From a checkpoint of a small multi-label image tagger: 64-pixel images, moe soft.
Rows from expert 3 of block 7, named by matrix and row number. Rows with one number belong to one neuron. Each number is 128 + 24 x the weight over its row's rms, rounded and kept within 0 to 255. All counts start at 0. Numbers have three digits each. After the name is the row's rms in percent of the matrix's.
# gate: expert gate (model.blocks.7.mlp.gate, 4x256x256), inputs 172-255
# up: expert up (model.blocks.7.mlp.up, 4x256x256), inputs 172-255
# down: expert down (model.blocks.7.mlp.down, 4x256x256, transposed), outputs 172-255
gate.105 098:112121109137102088110117126150186139114123118137148140108167106104118089111159121145128109106162105113144130159178120164103134110125161079170068120181144097159142113186093171138148136078123126106127145144162125164158127132183126087145134151163136127144
gate.106 094:144147146118095102099110090154158077106146119144145140127114139123142153111142105118140136124137122162104138128133177150105143124130161093190120127129170136118105117169098144100098095144090110140148152145120136182111124158112146130125141101122113142109
gate.107 105:119128118130137115142120114124154172070138107099173124115148111074138082144156099126105123126160075117124129086130151149114098130109101134139129105082133083109096125102134133131119138121157116125149130157098162149158169150136138147114119138139124132115
gate.108 097:104109105128127112133086107078103138112152136126134141162161139107109126115158117140103156162161148110105129141113130118161102153124111084165111160148122133164129102108138103166088199114157072169112065134143136076165154093125092145157125113175129154136
gate.109 093:125123147149184163118156162148141118128131137097125127129120124123112136108124136117121122143161127147112109129102114090121123145125156105123134119129128168101135096112124118108121160121153104117160137133159100171091064120116103090089090089105132132143
gate.110 105:116157139142124118144113168136127126147095165123111110144125160133134109130111109103133126188122134140159150106122139139187054085107126105131123096130181111148095123118130129141154123137138199115136150094115176161118143152120118122165172124149117126181
gate.111 102:123144145127134140136139119175164127125169132118116098151081126113123134109146129119125123153136121110120169129128145129165089110100173122131131150073112118134172127134075109099159151088112123139126152148109130137127115130176141124169134143100141152113
gate.112 093:108142144127129118111144151143150116163127112137088093119151164118138163129168146123136080122154123133168109117121156096126144130095143131099108176148159141143085134062096127114141074182143105182146115137160105143133124140118117121107098100111122152138
gate.113 102:155148123104144129145134146128159118137125132146118135162108129144144116180162116133137134114165129125090151148153159070119115107099141164158070136177133152124100149094099119153119160101126154145139154100125154125128120106120125127197113128147143109121
gate.114 090:102121165119126130168163089138130099133102111098138101133117107167183112136114138116127146166115138097168095079169136128123083095143148118116119103120140096123160108102099140125117100113123111138096110119148173092110127117113143136113139146141133137121
gate.115 102:126126107136115116145102110180134130147145140117147104092151133111123161161126152097106092142134092134131141159139148164122113116091125135131116123107139103108150145108124112121144121153121109122127135115094125137132136139096149163166139169139147131123
gate.116 085:127124147137122122133121142186140107115083149113119125102100118114101160120143140132102139093166112130088140126110105211121119142112158153110111124131106105113149139090151119121080152133163072133096136135109149139162117148171138134105096098123112108116
gate.117 107:126123139146098130143166091120192129180165108140152139161135144157132102148165133128150105160121106129088161164121136107127108158172114117092113116155144153128127121145156114122081132123127097092139102089133166112102097094171143149156131118111147147149
gate.118 102:104159144110096177093110123093117100111117086117148122126137119126124147139110156122064122090109137123146161127131142143112107170105137123134134139132145179150060129147139119102137157116156107152160112184161146140126117108146146128163140134130122082149
gate.119 091:147131130120151120133099145154172130118136103177136166128159134123183150128097130136074069119131110127136087129153149105139129119112134110143146095130132124145141115109140096125095105147156163101171115117126136138146140150135038127099121083152142089144
gate.120 105:127123135136145129121141186147149153152131150103161132129118108130084070108130118149149132130169126121129137111097107163104167130150152147159138137141150088100145099123108147163143134178150161155117119132138142128139117114096085133151160137139125115119
gate.121 105:123157130141138167106078130142145103117105141117129129118136145134101124160158151138133195095099130146156113167110129096121144113122119157112102123139144125120126170119143135114134115120138109078150137140124146128126115162137152126083073112122107131158
gate.122 101:086132107144084125088119154141146115129110155096118153153129130168162065143098145108114117126112131120101137151103101141102124149115123134115129098155132167081101125109153096076106137138078130112140102151125103119114059094144098102102144136113145076130
gate.123 110:147143134166090160100152158112092157113156131108114114166107113109136104167125120163077112133160085103101086161126166093109126090144156116134114117110127161134092096132122165123165112141194136145139082144098101139104141119155163152123144121084118133150
gate.124 103:123102103135109096120127119092079128099108071118141125177120109143090134121166105114157139141157164117124130099158133119103140169124188171151152134156129129165157099103147114087195111142120127141118124144119145116099098112135159129089129174117163147113
gate.125 098:132100108162087116104113168101122123197152146150137114158125136117104116128080130143105072091094162096127090136107129106163130109109123106100108139120084109116110139146114151144082126120172131061120112137124138128139163165111149151138121121120131127138
gate.126 091:123126191133161158166137119106112103138143137122124125141120118152124184134126115146094150162149146134134134137081128084114122122111157139124106128133125134135163126173125160128133106170168120121185129129113140113117117112128108135120135114140167161131
gate.127 101:152114132116155099100161103125130120118077123158149095099171142119127076072116121080133096172099161084143129113120116139147179100120112146102134120123114143145171138092163163078130123126089111110123129131099175118127129153128072066153151150128126133136
gate.128 090:127099136110117155163160163142129204106143139109094136154133102194081093128073127118168131109169115118149169118124126102110089140103114134082088142128157094102111111141090123124145107160116095152144110078146140145161126157100100126172147118131122095095
gate.129 095:144167094161104085137124144152125109114107185131129126153164122107134175145163151151161124124146159116092109129127114124104183126155113106144101099136100107162094149105117085136103153137097120114114160080108163124107126156135129143114099166154135135151
gate.130 101:060163133136119103113116108086129132133126198199146157095111138118133133155127134142106156138101154104179157147160113143102151158139097103140116097165122129118128122083146126145114098131120149082125111139144159147114109158142096130125143096126111106144
gate.131 110:097098113093117094149118128157149144117122099142131093134153088148135116120193152099113125107149117163125119161144135112146135138122124110114099102157087101148111162108125129126095143122124137109121168140137146144116134126137156124093143137166166121124
gate.132 106:078157139136123141076117150097125116167081143107141173109096137094158115123153104125147112128124098105143120151110139136131107100124117085084173100126097137170143155137125110135115100142169159147103106145101098163180135114146127116092133084153124110133
gate.133 095:116127077122098112113161181137098125122124157134114129109129108116100085125149116153139140145149125117126146126167124165153145098129147152144141129143145124105142111116067123090115153166123128133152103156078141103111159101144125072091074118095122122120
gate.134 095:090166200118130141130134099113164121128113115115102158165127130125126156130135152108151124084142123114138169099120135103130165154139163151114133116098122153083098151124125134137121145136141099103170138144127100117137117150096151165109108151121128124122
gate.135 098:163139111160131162112134107134165129149121139206120099121118133154146125110092132113115123118120144119108101157142102160165156153147117142135094122109134164146126130119129097108102129114139159143155089156166110118114126155106162127126136120129136148131
gate.136 092:159117149163161123144143140128059157138094106112153134168170139144149142131097119111165154163101139101201128109126135134147096125159116129140161136108148141169110156105094142114100140138170087085135124136141157162131107115131128113127158104124182120128
gate.137 102:121123156106140131153159077137096111104096134123114132101135129146146139144115145143130135140096099119091134076139153105113129125109157141140140128111156169181128092106160130154168094155114102150142076141103158180163124123138157105149108134149119115150
gate.138 095:170129117139144110155139106089104136120150203167126128131095115094100094139064140122137129141183134123123151108130114153124115138112129163142149112139154134131172133126079138147109127126130148152133169123156138145129134159091134139127104113137128132157
gate.139 099:135154115094103094093111085141106146101192131146151127121140070157177104171133148137123143099101089161133137152096079121159106117170131115137089132119130150098126138162105139170134132143147133155160143127155085132143111148142114137121134162109124110140
gate.140 109:062130107140110110117124149094147137144133163187154106128115141162124119130150171165131143169091128114129113159145156145115091105155066153115116168131135130119149107128092099080122112101127143125129151098127150103151153138123071125096103166117160096115
gate.141 105:128123148097112107165142149098135146116132135153139129124145117168158150175152111162129165111132154108131153175164138145111087136118089106132105139117135158145047105093107156138102151111183134110131109095128139143141136127125113126163138152141137092165
gate.142 104:139140146124127143116155182138126075114081112130117118130116094132085128128111114126088155154156112189086156111139150142097112166146164110112087154138130108085106134128123124130117175106101111160087115134113154114113123116121137152126178144122137142121
gate.143 098:195127135147166120140140158133122141105179157114135104160132141136138085080089138124133172119132130126119158160143117137117130087086157131104133170138176172127112123106135119117120165091124172062126116112093094129135134152151149130134094062133122140132
gate.144 100:143155141092141109125126135140116112158126093084153124129132162166147133134146129125136086165091104127134154111116173121139163130152144100156062134141123121144103099159125155160148104094121108112141096106158145111172126150123140155116191097093170110121
gate.145 089:092163124171123164109099125129153102091120168125100114100090120095090119169096127143107127158127142147149126104147119164130145137123118173149163141121110094174106073115137141126116171142085124176119138167068117069145100150129150112145120128121108123116
gate.146 099:115157102083117126125141147170128131125150120110134102139103152123150132110168149119102157130109134133131119161097124089116143144134077153086134065129121115063153150157157139139118147123141100112155126114133133116130166173137124105088080124124129115170
gate.147 106:085145119126119163091110112129149152124090149134146109126103122162147117140114099141141068091109142140114104111130074121107160114117149144114139128131124150123087131138109114095127172104117095135070128151132137132125141083128102106134179144119140132121
gate.148 107:106148108150091133163162136156129122141051154115143158115112130147125136136163147109121158128076151147161100108117143147135132131117120095143105108122104120170118105112131127115102089149117139112121110118099144135089127123131140109096108091130105118117
gate.149 096:181127145120166124105124179133140128179068081131155122144137135142098151180139112085137144141087093123151104104117166117092111166127108112114141160120111168121108103120143151132138104114113150104131145123102108134116098133160106144131109130152168086133
gate.150 103:149131103141159133109124092113124157118152103099129097126132087129108103119128130148073125145129112138113128095134140109136148117117147118153128106112117121128144107127135107127132170111134120125142143136098094156159185158150167127083099115128122169128
gate.151 097:114115063175181100157109107136133137144148110103117126103125141158079145139137128143128160110091141114113113174157163127127156118105103098124100059157116127099147143115165130072063122100117136084124139119164145144155122132124156142107145136126134124162
gate.152 103:127140129134116136164138113138141148086187107106092116114114138122114138124136116131157127141148131165138059113111134162079118125135113111131135137058140133148136178115130146143163117119104108094068108112156139111114143107132106166170160145103117123147
gate.153 093:179134154096125124133140136100167159091136104117137091112128134082137179152076138093132176100153111081095126138147125152117156132129133125115137119128121127127123131147106128125143158119159067113119101118110154117097067098113146131141139095107142092147
gate.154 102:138133118134111114125103139115119125123096078098140131123141107130186164100171141105178146069114153152115118102097119133115122121142151120123120102109100175123144122126164121109142127154086084106161111134120126100143115141122113121109137124148129168110
gate.155 092:114117120120074158113110139150103139167119138140134149124101088151128161146130124187115101116127111126143081116102125111184131064121114133123113091135109174154144126170125098136134151138178132126114120104138139138092123085159112144148124139126102092117
up.105 092:143163110149160119155117168125108144139131146156095115132094095139114143113123144134142182149114120148121131114103101150119124119129108165086189087119083078124113167066135071146138127116140140152122123137102115113149161117104126157107153090098111127129
up.106 094:129141116126118140148135129140153098146141105099108174163136124108131134155114122144169154155143091095149128116092163174082107113140119137116112086102125181131192096132131066143120145116136101083130104119091139088109127128119137133156127139121171092162
up.107 106:117131129136159138173129117110154102099150127069137124105162131099133106121180103118115160121139085132136116108132142160115110180110072110118134140081141185128076138118125129092122126135107123121123122138101147145143170127140147138121131146131133150144
up.108 099:136132122128135144128104085112164060126137153143166129149161118159093087148125131128110086149112109119097143132151088132137083088102115113083138146126123117105119161114176107125148133183133151079125106148185075132131120156133125098147136128138114107146
up.109 102:129123134145142135151124141142154104145149147146127128102124084136182173112122115126101105162134102169124090123111116120105110146112179129132126154158122139129151103158176140155107102103108154116125163163129147200098116123133134118119141113127166132143
up.110 104:145160177112142150116134126143095164149102126105124146126135121140057134107148121118150151137150137122144115144122138163133159160133120085127158174119108129132157133169129143123121133119121127122119067133102093150131169134144076109170128162138098101129
up.111 098:129113105137132124080102127127094127138071131107121147125120142118150154131092131122150144116114128175127084106101127133101108103129136176108100169130182107114136106114155108101124131136115092126158157156127147101080128140130125087126111082118120108159
up.112 100:161130139156106112126156098160132109174145126100158130132127128110115157137163129089161131193120148137117115143157127166111134161089105114149123139131179141103132138163114141171121128098124146138097122131130129126112121169124094127119133117140161126131
up.113 100:129150112159163104146115127155104144125108145106122144149115130162116175123142154147104137133149145166122114060128133123083131186113119116099120112075161113173131114096139132151134163116124133136143096168142122102072138097140147120126165147115111147094
up.114 096:119163128111128114138152087125137111135127089104104133140086121145105128140112153117121178184144111119138107117132154127132095127128163100133138103134120131115142113101127150118133117153107112118113134112145165156124113106110138105077110150120107097112
up.115 101:112109115172114125156101107193141118147128175129116120090128143083144104129129162120073130163148078139143099144126146103129099135091101147144096146146137065132133136097118093101154137145094103144125109147114136149125126124132131127162113142118129127134
up.116 091:128161112138120174109140153138108114105129130183106135140114126099118147150160102103101147125152172122113136098129119158128160121162124146136110188093113088121128103153113121137139132091086132091151126106144116115095107181131138108117138130181121138123
up.117 111:143112099134064123161135132142154196107101103124123105158159141127120138143135157120128101127083136097135120110124153127146152133117120111088133114137113141138164128111118170127102125147158102139166102133162118125129099149154128130130149133134101102114
up.118 094:122145129125120111147125188084110090104131092078113136152115114142111110146086131119119108149143141135146130089148113139119129105145133089131136167129109207167100108134135155103159128107118097092134153150158167133148110129150141132186174122096127115140
up.119 095:147117134127107124104101172173124135160155145114137119182183139113138154127124102102087081102120078153115130131134117154170122105141155165118143096161162130145125105132125108155072108110163148101170092132107100148126111146106072138117104124142149090107
up.120 108:123123142110096123172119091142136138104106122117154143171135128117152123120138164142155137123129158114116115124120153136098170145133101146150147132127146091091108118112122141147154133122077108136169150130137132151088129087155146126150147178114175119133
up.121 096:138156121116105114135143135153130125089100145128105158123140131094133156144130130119105149112116121155147109127131105128128130059144141148133123119152124150120129159160123161131130095136140140071086122124152110114125152159110142107108135140125150117152
up.122 103:147111116147075075179159126131159150114121152147135128103119162114143126158110106127134096140131096094146130146113126125127126130124167129158143175122090112105102094127104164107133129074122159136102110141165110121095168134134115153143132140111119152127
up.123 104:134146106137093126130135116146135090108144132126135156160124142164164082110125107141090139187123075115098134141128168111143093137148154146147089118144097141119094117093161119118155137177132128124119114110142116165081150144149125142163152134143143114171
up.124 099:141149140119163141171104158147118089129158163144121094111107156110175149125102145155108097110138109124139113149078096111152127118143076077137094138085124110098149123170119119149104123122111122114166130118119137115128163143134108125174096132166130094165
up.125 104:120128147109139128121103095155150140143147097112150106125103118146132123131157145096156132127163095177140131169173137160135169110109113149136112165171132135115138155105089126147151150150126107132138130116105101105133126102159111096166112107131144124128
up.126 093:117136159118118117107113111111137193117140126165118111149134149136083095133132137138097106138109129148129096114115124178090139135120136134147150141106115130108128112130166104145190150134111140139093127143157119119126085147160129128163148125139099108141
up.127 101:095151125113118181147151110164169165074175121123104137119131120099113166152140147080098170113171103158084147083144145115140140086107189137131129147111153125074124112132118102128085137126153155155120147085108084112120093135095112176123085111111110125130
up.128 096:140135150103153084110158169096115094103114101158074120157136093131193103142169116115120100112133120144134096134156086095100143116135115073128151121138133124112092149134183139145179124155129133146138133145121137141131069120146076134189085188105132132113
up.129 093:150177113125169102162152134132157114095105159129174134148173102104103155106166098127154114104139107132099104146136131099112206087158132103100134147132143148118143101150105121146115122095114113070126135146140143109150082117100091143118110149145132128129
up.130 098:150112146123126194130137138166117084115157108114130094164142129132094191093158096150137094144121083160064133113098179126155079144126130131107111175115117119145094167109086132100183111107119102151132195126167098106131128128129155121107113161150096119136
up.131 111:146142107141103156133128119156116126112170150069157144108159126115082162145096136109122114133157135137097131083138144124119148150138145146129154156090115119097121092121168097151151140137170071109104109127158116148159105158105103126128111136109089165115
up.132 108:142145151096156132169135096139143133117142161137107125134154140133122136129116120122147157130089150126129146125139129118111133131135146098122114138153142165068111138144111120104153139110090125109144134097114150110109101165125115162116170169142115108140
up.133 091:110127109135132092091118125128122144129132165111095142104090112109120074093121091134115130147156109128129147160140137159131213119139147123139134142123120115109199095115134155194071151144150171127109145167114141086123092099161144082106096144086089160115
up.134 090:091161179139129133139116160117092085128088126124132134169162110148150175117151137137116151140121130117113161135161117103132113104129124105108168088143136146093128172143162161130125142135110112101148134127090112105121112147134134161111150159121155130106
up.135 099:119133167151171111120169132124098141145106149126139145134079136139139158133115131164084115146081114113116144081126116143148161088092126123142123138137119116132159148099093138163149131138113126114098173107112160152106134150104135156144115100109180109122
up.136 093:115124136148102156115148139098160109116127127108099156138120132149105133130130116124169073081142128151108162123110132142108174079088108097117131189093125181138109152175171110099152118133179124127117157115158104101120094099198122154136115157121160113124
up.137 101:140128121158095144110123121115153137118131123139181127140145150109123117128131124114142097110159157132160106187129113082134141152110112108135131135131093124067151177128170132108098118132104180126105147125134136087119140145157126118154164099109104149123
up.138 096:152117089123141140140149115112152132097122153163100103102118132125131153133097137170147157163135116160095138127113127143132125074112130152128103107097109128142107116093183125165126096084131147118085160108152161123142123182107170112132134091125098124132
up.139 099:090101082123140124120121116131125112130121124159127115154118126134169166122118117162099112135142140131135102149136124171167079086129139082129122127163160113138168111128121132125124127130108133117148127139110123104129135106124121104120176124131172101125
up.140 100:182133161117125119117132158131112092109134093090081159117114118119118139142110096111130133107173101133117148112087125103112141151120121136133140143113136094120131156143124152164188133133136082139132126120138144129084165152116182139140162126154100148133
up.141 101:142122113160158121128096099137106131115128088097113137139131120118126125125132149092140152154122148179130118091100101085191164103130142120149130142149132136061200167144143139130127108125086143176124145117138088119113102119147160128102109123115132160093
up.142 105:095127167122144183142121140112105111146123117116134120109135123086111145125099086169134134106177083142089124111154138153105133104133153109151167128129091080145105158163111155148114093093118105141125069147118141136129103110150142139138123097151116181143
up.143 099:114120118136110170115128177139093117140142179152134153134117180110101127116100090102073142102145160138093164152090086148114106137102099157152174185114123127138145131134114135121138109111116154113187110105160107130123140136076135127137150131116145163123
up.144 096:136113080206164130123115114120137138118128163172126117132120120112125152121088144151151152120163179102122111165112106147117119161130144144086179121104129118113151181087117112089130149135125128134144141142121096132087144127153111103135080122184098149116
up.145 090:117157112089165137138101104105131102178138140191114123077122132104112113128110109097124164112131135135131136157138173174108147098130106121143159174118111126134102127127111101134120113145134127144099133174085084127118143124114169120116119125121141140109
up.146 109:124135113167121146107150119104129154180169118130101150117130144081165083099124131154148170103126137115126089131131117146103142112131137084139134140137154114123113090086111145138088143165143112123119115130103098122120122091132144096114131140144106138137
up.147 100:120117143121135097110119128087158124088119098160137101121127123137145099111155114123136081105133128149114121086095116114135147096173134138130162159101121127121109137166145080098203177087139142119117130116133110155094123126117132126103160155112125093142
up.148 104:126167062118173147111105062156113168121140124130125120091141133157135109133111139123165095123191139150114155131139130104140094161133132102120085136155116084152120131122128132116101107086169097159101152135116149126145179158151166126116116138148098111117
up.149 099:121122152121123149119169103123113161164098161141092162105134140133104109109095153129203136112139113109127108147127148130139162098161128132126115092138145121134147136135125107156084115073151120155129126146098106121131131128105142125162095145147084188142
up.150 098:096163141103120144170163078141120120083099145076176101120133084134131103117141129122088165181142085139142139097132130157115154077122123126132096132075171136121125091175101118102148138154151134152114126130117193151124163135113150110179132115141120192131
up.151 100:121148127091137137129149156163106096125110161120128155180133079102141110144130137121163092152177094172153144098127125129133082122127170066139170142116103090148122113146128119159159135162135178136140110108109119116113108135113100134136166138103152111107
up.152 097:133155127125141083145162149142103150135149132150118114144096146152096145125138160132161127107113128173065150109134145062150114168177138142123132121146164148149114080174101095083135116144072137186097168148152166105122125125124112120133119094144078110131
up.153 090:127142126074168137190159132125177097106145125158114113138099137063156125131129131116122132178125098115106107146137109104094148141115131112124125149166131140119136110152141154115100144112127120124117145147130105138124090110130116144110167109114143137144
up.154 106:139125127133101153149110116117126101151062154144126160128117132093139113121093092157162135156117116113119110112112134097143172165125112131134139159134111119161147114076113129111180117107098170147126177125169131132142132133145139140108081141157148093113
up.155 093:142127121097123152130121109146124143129101092137134135149108120116107186133105134175156138083188106130123074168168131093129128113121089100146123090184136159146164139172119130095092153128143126127143135109125179144131158134149119135163118089119081127092
down.105 099:152137170128089159146122179128111144142112120124127143182130136103098076165130121157166150117139105119159110104091119115144118114142108121125126151135131181119155110128106168087128121095134128149093124108103149140108165150170120168116078151138103158110
down.106 091:132111150121152128140139125116163109125135130080105130128137144106134173124151129172135149167125126118132118083160153147153144129102135136123199116155138100122107127181159119129076150122151195106129133149135137185143101123152132139148145124125141148152
down.107 106:131164135147104158126094153130148123128146123126097105139131158148119149168193143113126120133131156110146141139147156140113117095096107127109099114146120098184185148185132089139117146142141130169097098132147135129129148137146146157152131155153122111133
down.108 097:137113125145146130160117121146104106140138156155126115124160144095159111121133138116067140114129179104157126135145090135147135094116122147157092124122172146144120144144159171120148123164144105155100167122080158134123139129101139130127119164120140103112
down.109 105:108136140123137146147140116170100158135130138101111143148149143156117160150097126099137150110111112139127105137132138118179157092114124139145108130110130145070082100109110117154104158156142156088128120072167164120098106200177123097132175149117124141119
down.110 099:110123117101110116115146161174115171112140150086127097104085135181161141154115119136146125109135101119139147103118110140136131130104147099190126125143125125144142168149129160104133089156129142150152145142123134134146121149133122147165084155096095047116
down.111 103:151100142134123100151131106151069133128093135190093140088156152086126127091130116106132123097107169152170112138108145158179091147170129134134119165087133130115088104177140081109142099137117158085104109102159103094163122105120105098094138181129142125122
down.112 102:137145145111156130114108106118113129131141114160134139105153123170122104129139105151182171129134142122072095144147126140138100156141091092122105107140172057115162151136146071091140130098146090145134152137115146091098127139152124111131123159105119118169
down.113 097:131141146116126117100115123123119102094068111139117091105141165118175118130145117193103172138153115124086139111131125169114108149148147158154132147141099127127161108094100146130123169121090068092090137151119119118163082122126141121138136130121108131097
down.114 097:183128088132099161100102079143125099123161160127106124154146134108126156087137129133129151115157088130098132134108094161142172152143086137180099148132170105106137119105151140129124141118130127137168128088132126147129122111173118132099119115150131096114
down.115 093:139108121146141165144131126137126141163143170125172125137145105164127109128161117130093136152140116141122115135106110152157159154103123158151095171110184125127158122151123130115138118130113149143112178134070147114162124161094105132131113102139119119084
down.116 095:105118136134115130116126144117147131183126142145086175138161133128107177100162168093159096092111159101152137114131145150153080146157129174159139128137091133135134110149117129150137171154156122114123139145153099131133135129142147117117136171115145074144
down.117 101:150112122097101101133148097148104112107160173130139117144107127133111177094134139167094135114087132080159123131095162077121109101158152111137111111150123134128109145166122129165140158147130144146132076154106150142139102141085110123133093127095112122097
down.118 098:137140137121159125078154139110171160116112160122106132129127148116155159131125112172078180101130155093142097140105145147145181116115113138132143167123155138120186104116105120126140138152141166134132163157144145134138121126129115120152169117115127170101
down.119 099:147120105135103156126122112096083096151144150110150101155121119142177116122129109104057137106125164132088109167104159108124122160159120112084097147141158134116143138088128133151118140126106149116150156058176154133170102132156114134140120093079133108163
down.120 102:125133092085091135179137114130102130139122083133145125096133115105134116092108114120180124146155143134170144109174087123171154148134133120115128164180101134092115161136149144142100083143132150099136105155104115124111139110162159116107168098100133115132
down.121 104:169142164152078130113118109151146178083090138143138115119151131142094150121112171144120126143127116105154162157137119144136147153131134140163128078151112116132144139131116133140090122162103087146129144137148143137180119110138137124121097144103135123073
down.122 104:131119145157126158102140130137112111135112136111130130121120127084080148141145117091187132144118116118147101127103125155102123131171125093175149092141155112164135133116107114115111166153135121093081144154111119156090108118124126166118137178099149143143
down.123 096:128143172141142145125118122121158115119111156142132122111123160136148135125147121126077155145152144097119092120129154115154144149138132154098131133153123097160158112196109123131138125146097097141122105176139089114134136164123102111122099164124140117121
down.124 099:111108122117108097123128109109141073103133111144133108080141147116086077099132174166105099153112119144145100153118100103144122167122149131119110140086096127178114108141135121118112094113136138156131092126163154111089113120123071142142092103154126131085
down.125 101:132123153153119176124146077121106098091116149125137136122111159149132089095157110152158089098114127114169117149146088141130157129132124135085088171088118133103088196124156175157113113118146126129120131120098125112137109105099164142135117135127123118103
down.126 094:120167107101146084145144133101134168114100094124145156076130108121097157146142111139170154118125124131099130135106141119119128164129138108119134173118152100121144106127149150129122155149112140125147145141153145146150122110105124133156124078112151144112
down.127 093:129144071157141141152126123124105118136141152129100097135135130119113103119114113125149141148141124069155074166118068132110108119144151141104158138101098096142111127109127130113089129150080167148162132127149132144141161164109166153128112121147153131156
down.128 099:123149122118134113129196134115137119134147109093113148115143106119153133114134132101149188163108173127111142086072144169098157130121128112139126127131121101111095098155121165096126076157132144154114128138130132161169124118150169163096135180107134102149
down.129 089:115137166177075153129149130098132111111173143074108090141100112147121093099102102118144119147139138120151159141114153122119108126102112068151123130123102134169142118133084100108093125120141126129104115122179152156130114100167130136120157171110140144145
down.130 096:159156145087130116132128123109136118095155140144076113103109126145134123104084157129106156072107158104108128099122115122110145128144099127103101128155118099139166104163195086171139165143075150123080149088135141142150109130129134113118138122098110140134
down.131 106:166149169133103091110123123127089115108064133165148095156127141128142155128135147134152156102151156131126121106159130146146103112115101132125121131135123141122136099148138146129158163112102114139113121141101105180090146132173081122202141152140133119120
down.132 106:088109130125149105176094110147150138126117127086136126179140118136139125113112108153118139128155111157103139113125128150172136096157139090149145127092120106168159121132157104128120150134134163188158143140145126138119157088171112129128177080128132113114
down.133 096:083094094148119183173138129092147145138151145120140079139137115088114138185159112105192165118135156105118115132137108082127141102133125128121127102125096099111109142173149092092112147134091114103136117072132135140104085150134138108130102117121143080139
down.134 104:143103111088163173105149119113131122098119079148114114122121127123134138164105144102137125098087128146139143151138101134122105147135150093123126150108091155189102122173141103129185127108104111062126146161115123110140124129168141138151129125130132126129
down.135 106:159156085130119162093133108145070183125128130093137140145146110112071153104114125153121112137128099154139105114151168092089153081102145122142156101110126133121108155077134157091149142117157124153136153083171164136161071138171139105113112119125110169108
down.136 101:154146137136129144102108114104135108127146123119122146146142117120193148175130163111159080157100099129114147100163114122113086125110109099097122149159167120120146096120136124117093142123120120163113128125123135147105121108114128147131130164114110104150
down.137 101:093145145130129120105184113145123205144134113153141139153144135093169134115124116125129110107138133108138109144105146148154139159105131110123170144140128100117132155091113107124118125119112146140148143203166128110152136138142118101131156158174115134138
down.138 100:119128145115132139122128151120128171131136086166158104130140115133122142110145116130123085085157115099136118101138166126162120103128143125090100156178147123166124143108157118143117145155134109147118154151151097166144077132128134145108130162142144115143
down.139 096:121145119117127107110161131110108152131131116125129108118113138137126139109136121068126158117151162136116130114108102087101117133147133128126140138132181142101127129149124144131108149120092136121196108114144076142093158116114102103129102130136107122106
down.140 095:105181183101123094139101143128141136062152141135120115081123102145164124107107118149120111128104159175110119135163129148150158130109119162103130137137168151121146115143157114136082149115102146143128164133105170087100082150132130158112171160149139108157
down.141 106:128140116165155153175093118163138126144182127108132118094123137100118155159143131169084148145109143150115164138097174156146098109130137143109093117120117134110117115125130111154089146124111119143102125152164141130122138093143175137114137120171124126172
down.142 105:122144134123104166078131158085098168102115149142152099147103112154139084145106115117110155145114158183113084123129100111125131057111105120085102124119131134116169158117139104155083122130117139107138108140141143155124151122148124172149110110118109115143
down.143 098:137109141103127138124129109125125150154108112135078128109114103132129119134116089093126095120099136120135120150133117145124167142083182113145115156146117135129159097143130055123146173117118153107154171155109101137097124126139164138118138165082125133122
down.144 093:157131139106114103160081119122111138130109106146182143123151146091100176107114091146150111163115145070111147125132092102088116155121063112140102122140166115108103136077127127140126146105118127117170099078156125127116135126133113120122097116099140151104
down.145 097:074114159168150125117101124120112146117135116140159144113149085138118150176113103147089166105126123131121120108118145159119181123084130145136149104133088145093138174126103129129121120122123168100136139143128153175110165143154123092119094125111102117146
down.146 104:116121122138143119138146159107162097163169167123091120100120115140136159110159131168122093113141133128115169142107198134078104140132172149131106150135116124131173114099095098108143162128128147111107076150148114148130096141111111144150100112127104109110
down.147 106:119107137114100163144116139112127108116121140144164141132140155131172154134153118093137143099116129112165134120121130117107071113082131142138144122146136135121146180150121096128123168132086137141101138163123121071141137156093137141181146116117125114122
down.148 099:135087154126113131119127158128112108169133141111124100148144111167127136173165109125167154124164119115139095111150100116124121105080155123133131112119132143097139114165115154131132122152117103096118154146121132123191134137143136143129126112118088146100
down.149 102:083128117145175159145143095136107079089092093127111134126157124155100114122133111099139152103124128125142120107103101161167115098082127143095099148130100103133115166142168119183145157085119124130153130152101114122124180107145157117143134102133111176102
down.150 097:131094079162097131112154130158142106134188144142160146094092096143114166174162081171122124136114097125102121134133123131154135129130120123143163154111122089098132146123127141143168124125096137115076107106106122141130097139088116098099161117127111150125
down.151 103:130130117167125116168131155108141117138150116126131092129120141124154082131146104164162131147099136121163114132122122125182129103146094137115108109142068134154154142067122164143135135110130101163153152168132151074117061125125124115136142134121148164171
down.152 105:096113119165126155133150096096149159119122145093111169116093140121062108090111135143123105110111118098184138165140103154103125133113145152108083096164199114107104096147128129118123102151087124089105147143098134132111111091144110109145127137116126182107
down.153 099:097110122142141135148137091183135123138079133126085183171130116138095161134115131127152133089134092147125141115117105117161141126126107130128081142133092111092175148133134103159077150133145163112169134149095123094169109083071161091125122102123123123181
down.154 102:161158144150083134110175147158087122131120098189136106162168149096114098150080155126131077138161133155152143112100148141143129090140112146132111096110127145111147160159134115106128092096095119130107145158140125139110158108088136104155149142147151120133
down.155 097:173143132144119100142104104109113145136096135083103098178141090112140127094157156165137123153147137115129166102128145148096115136151143121143156115087111177138175134151113130164116119125172107083149145125133139099120139148116155156177095157127133160104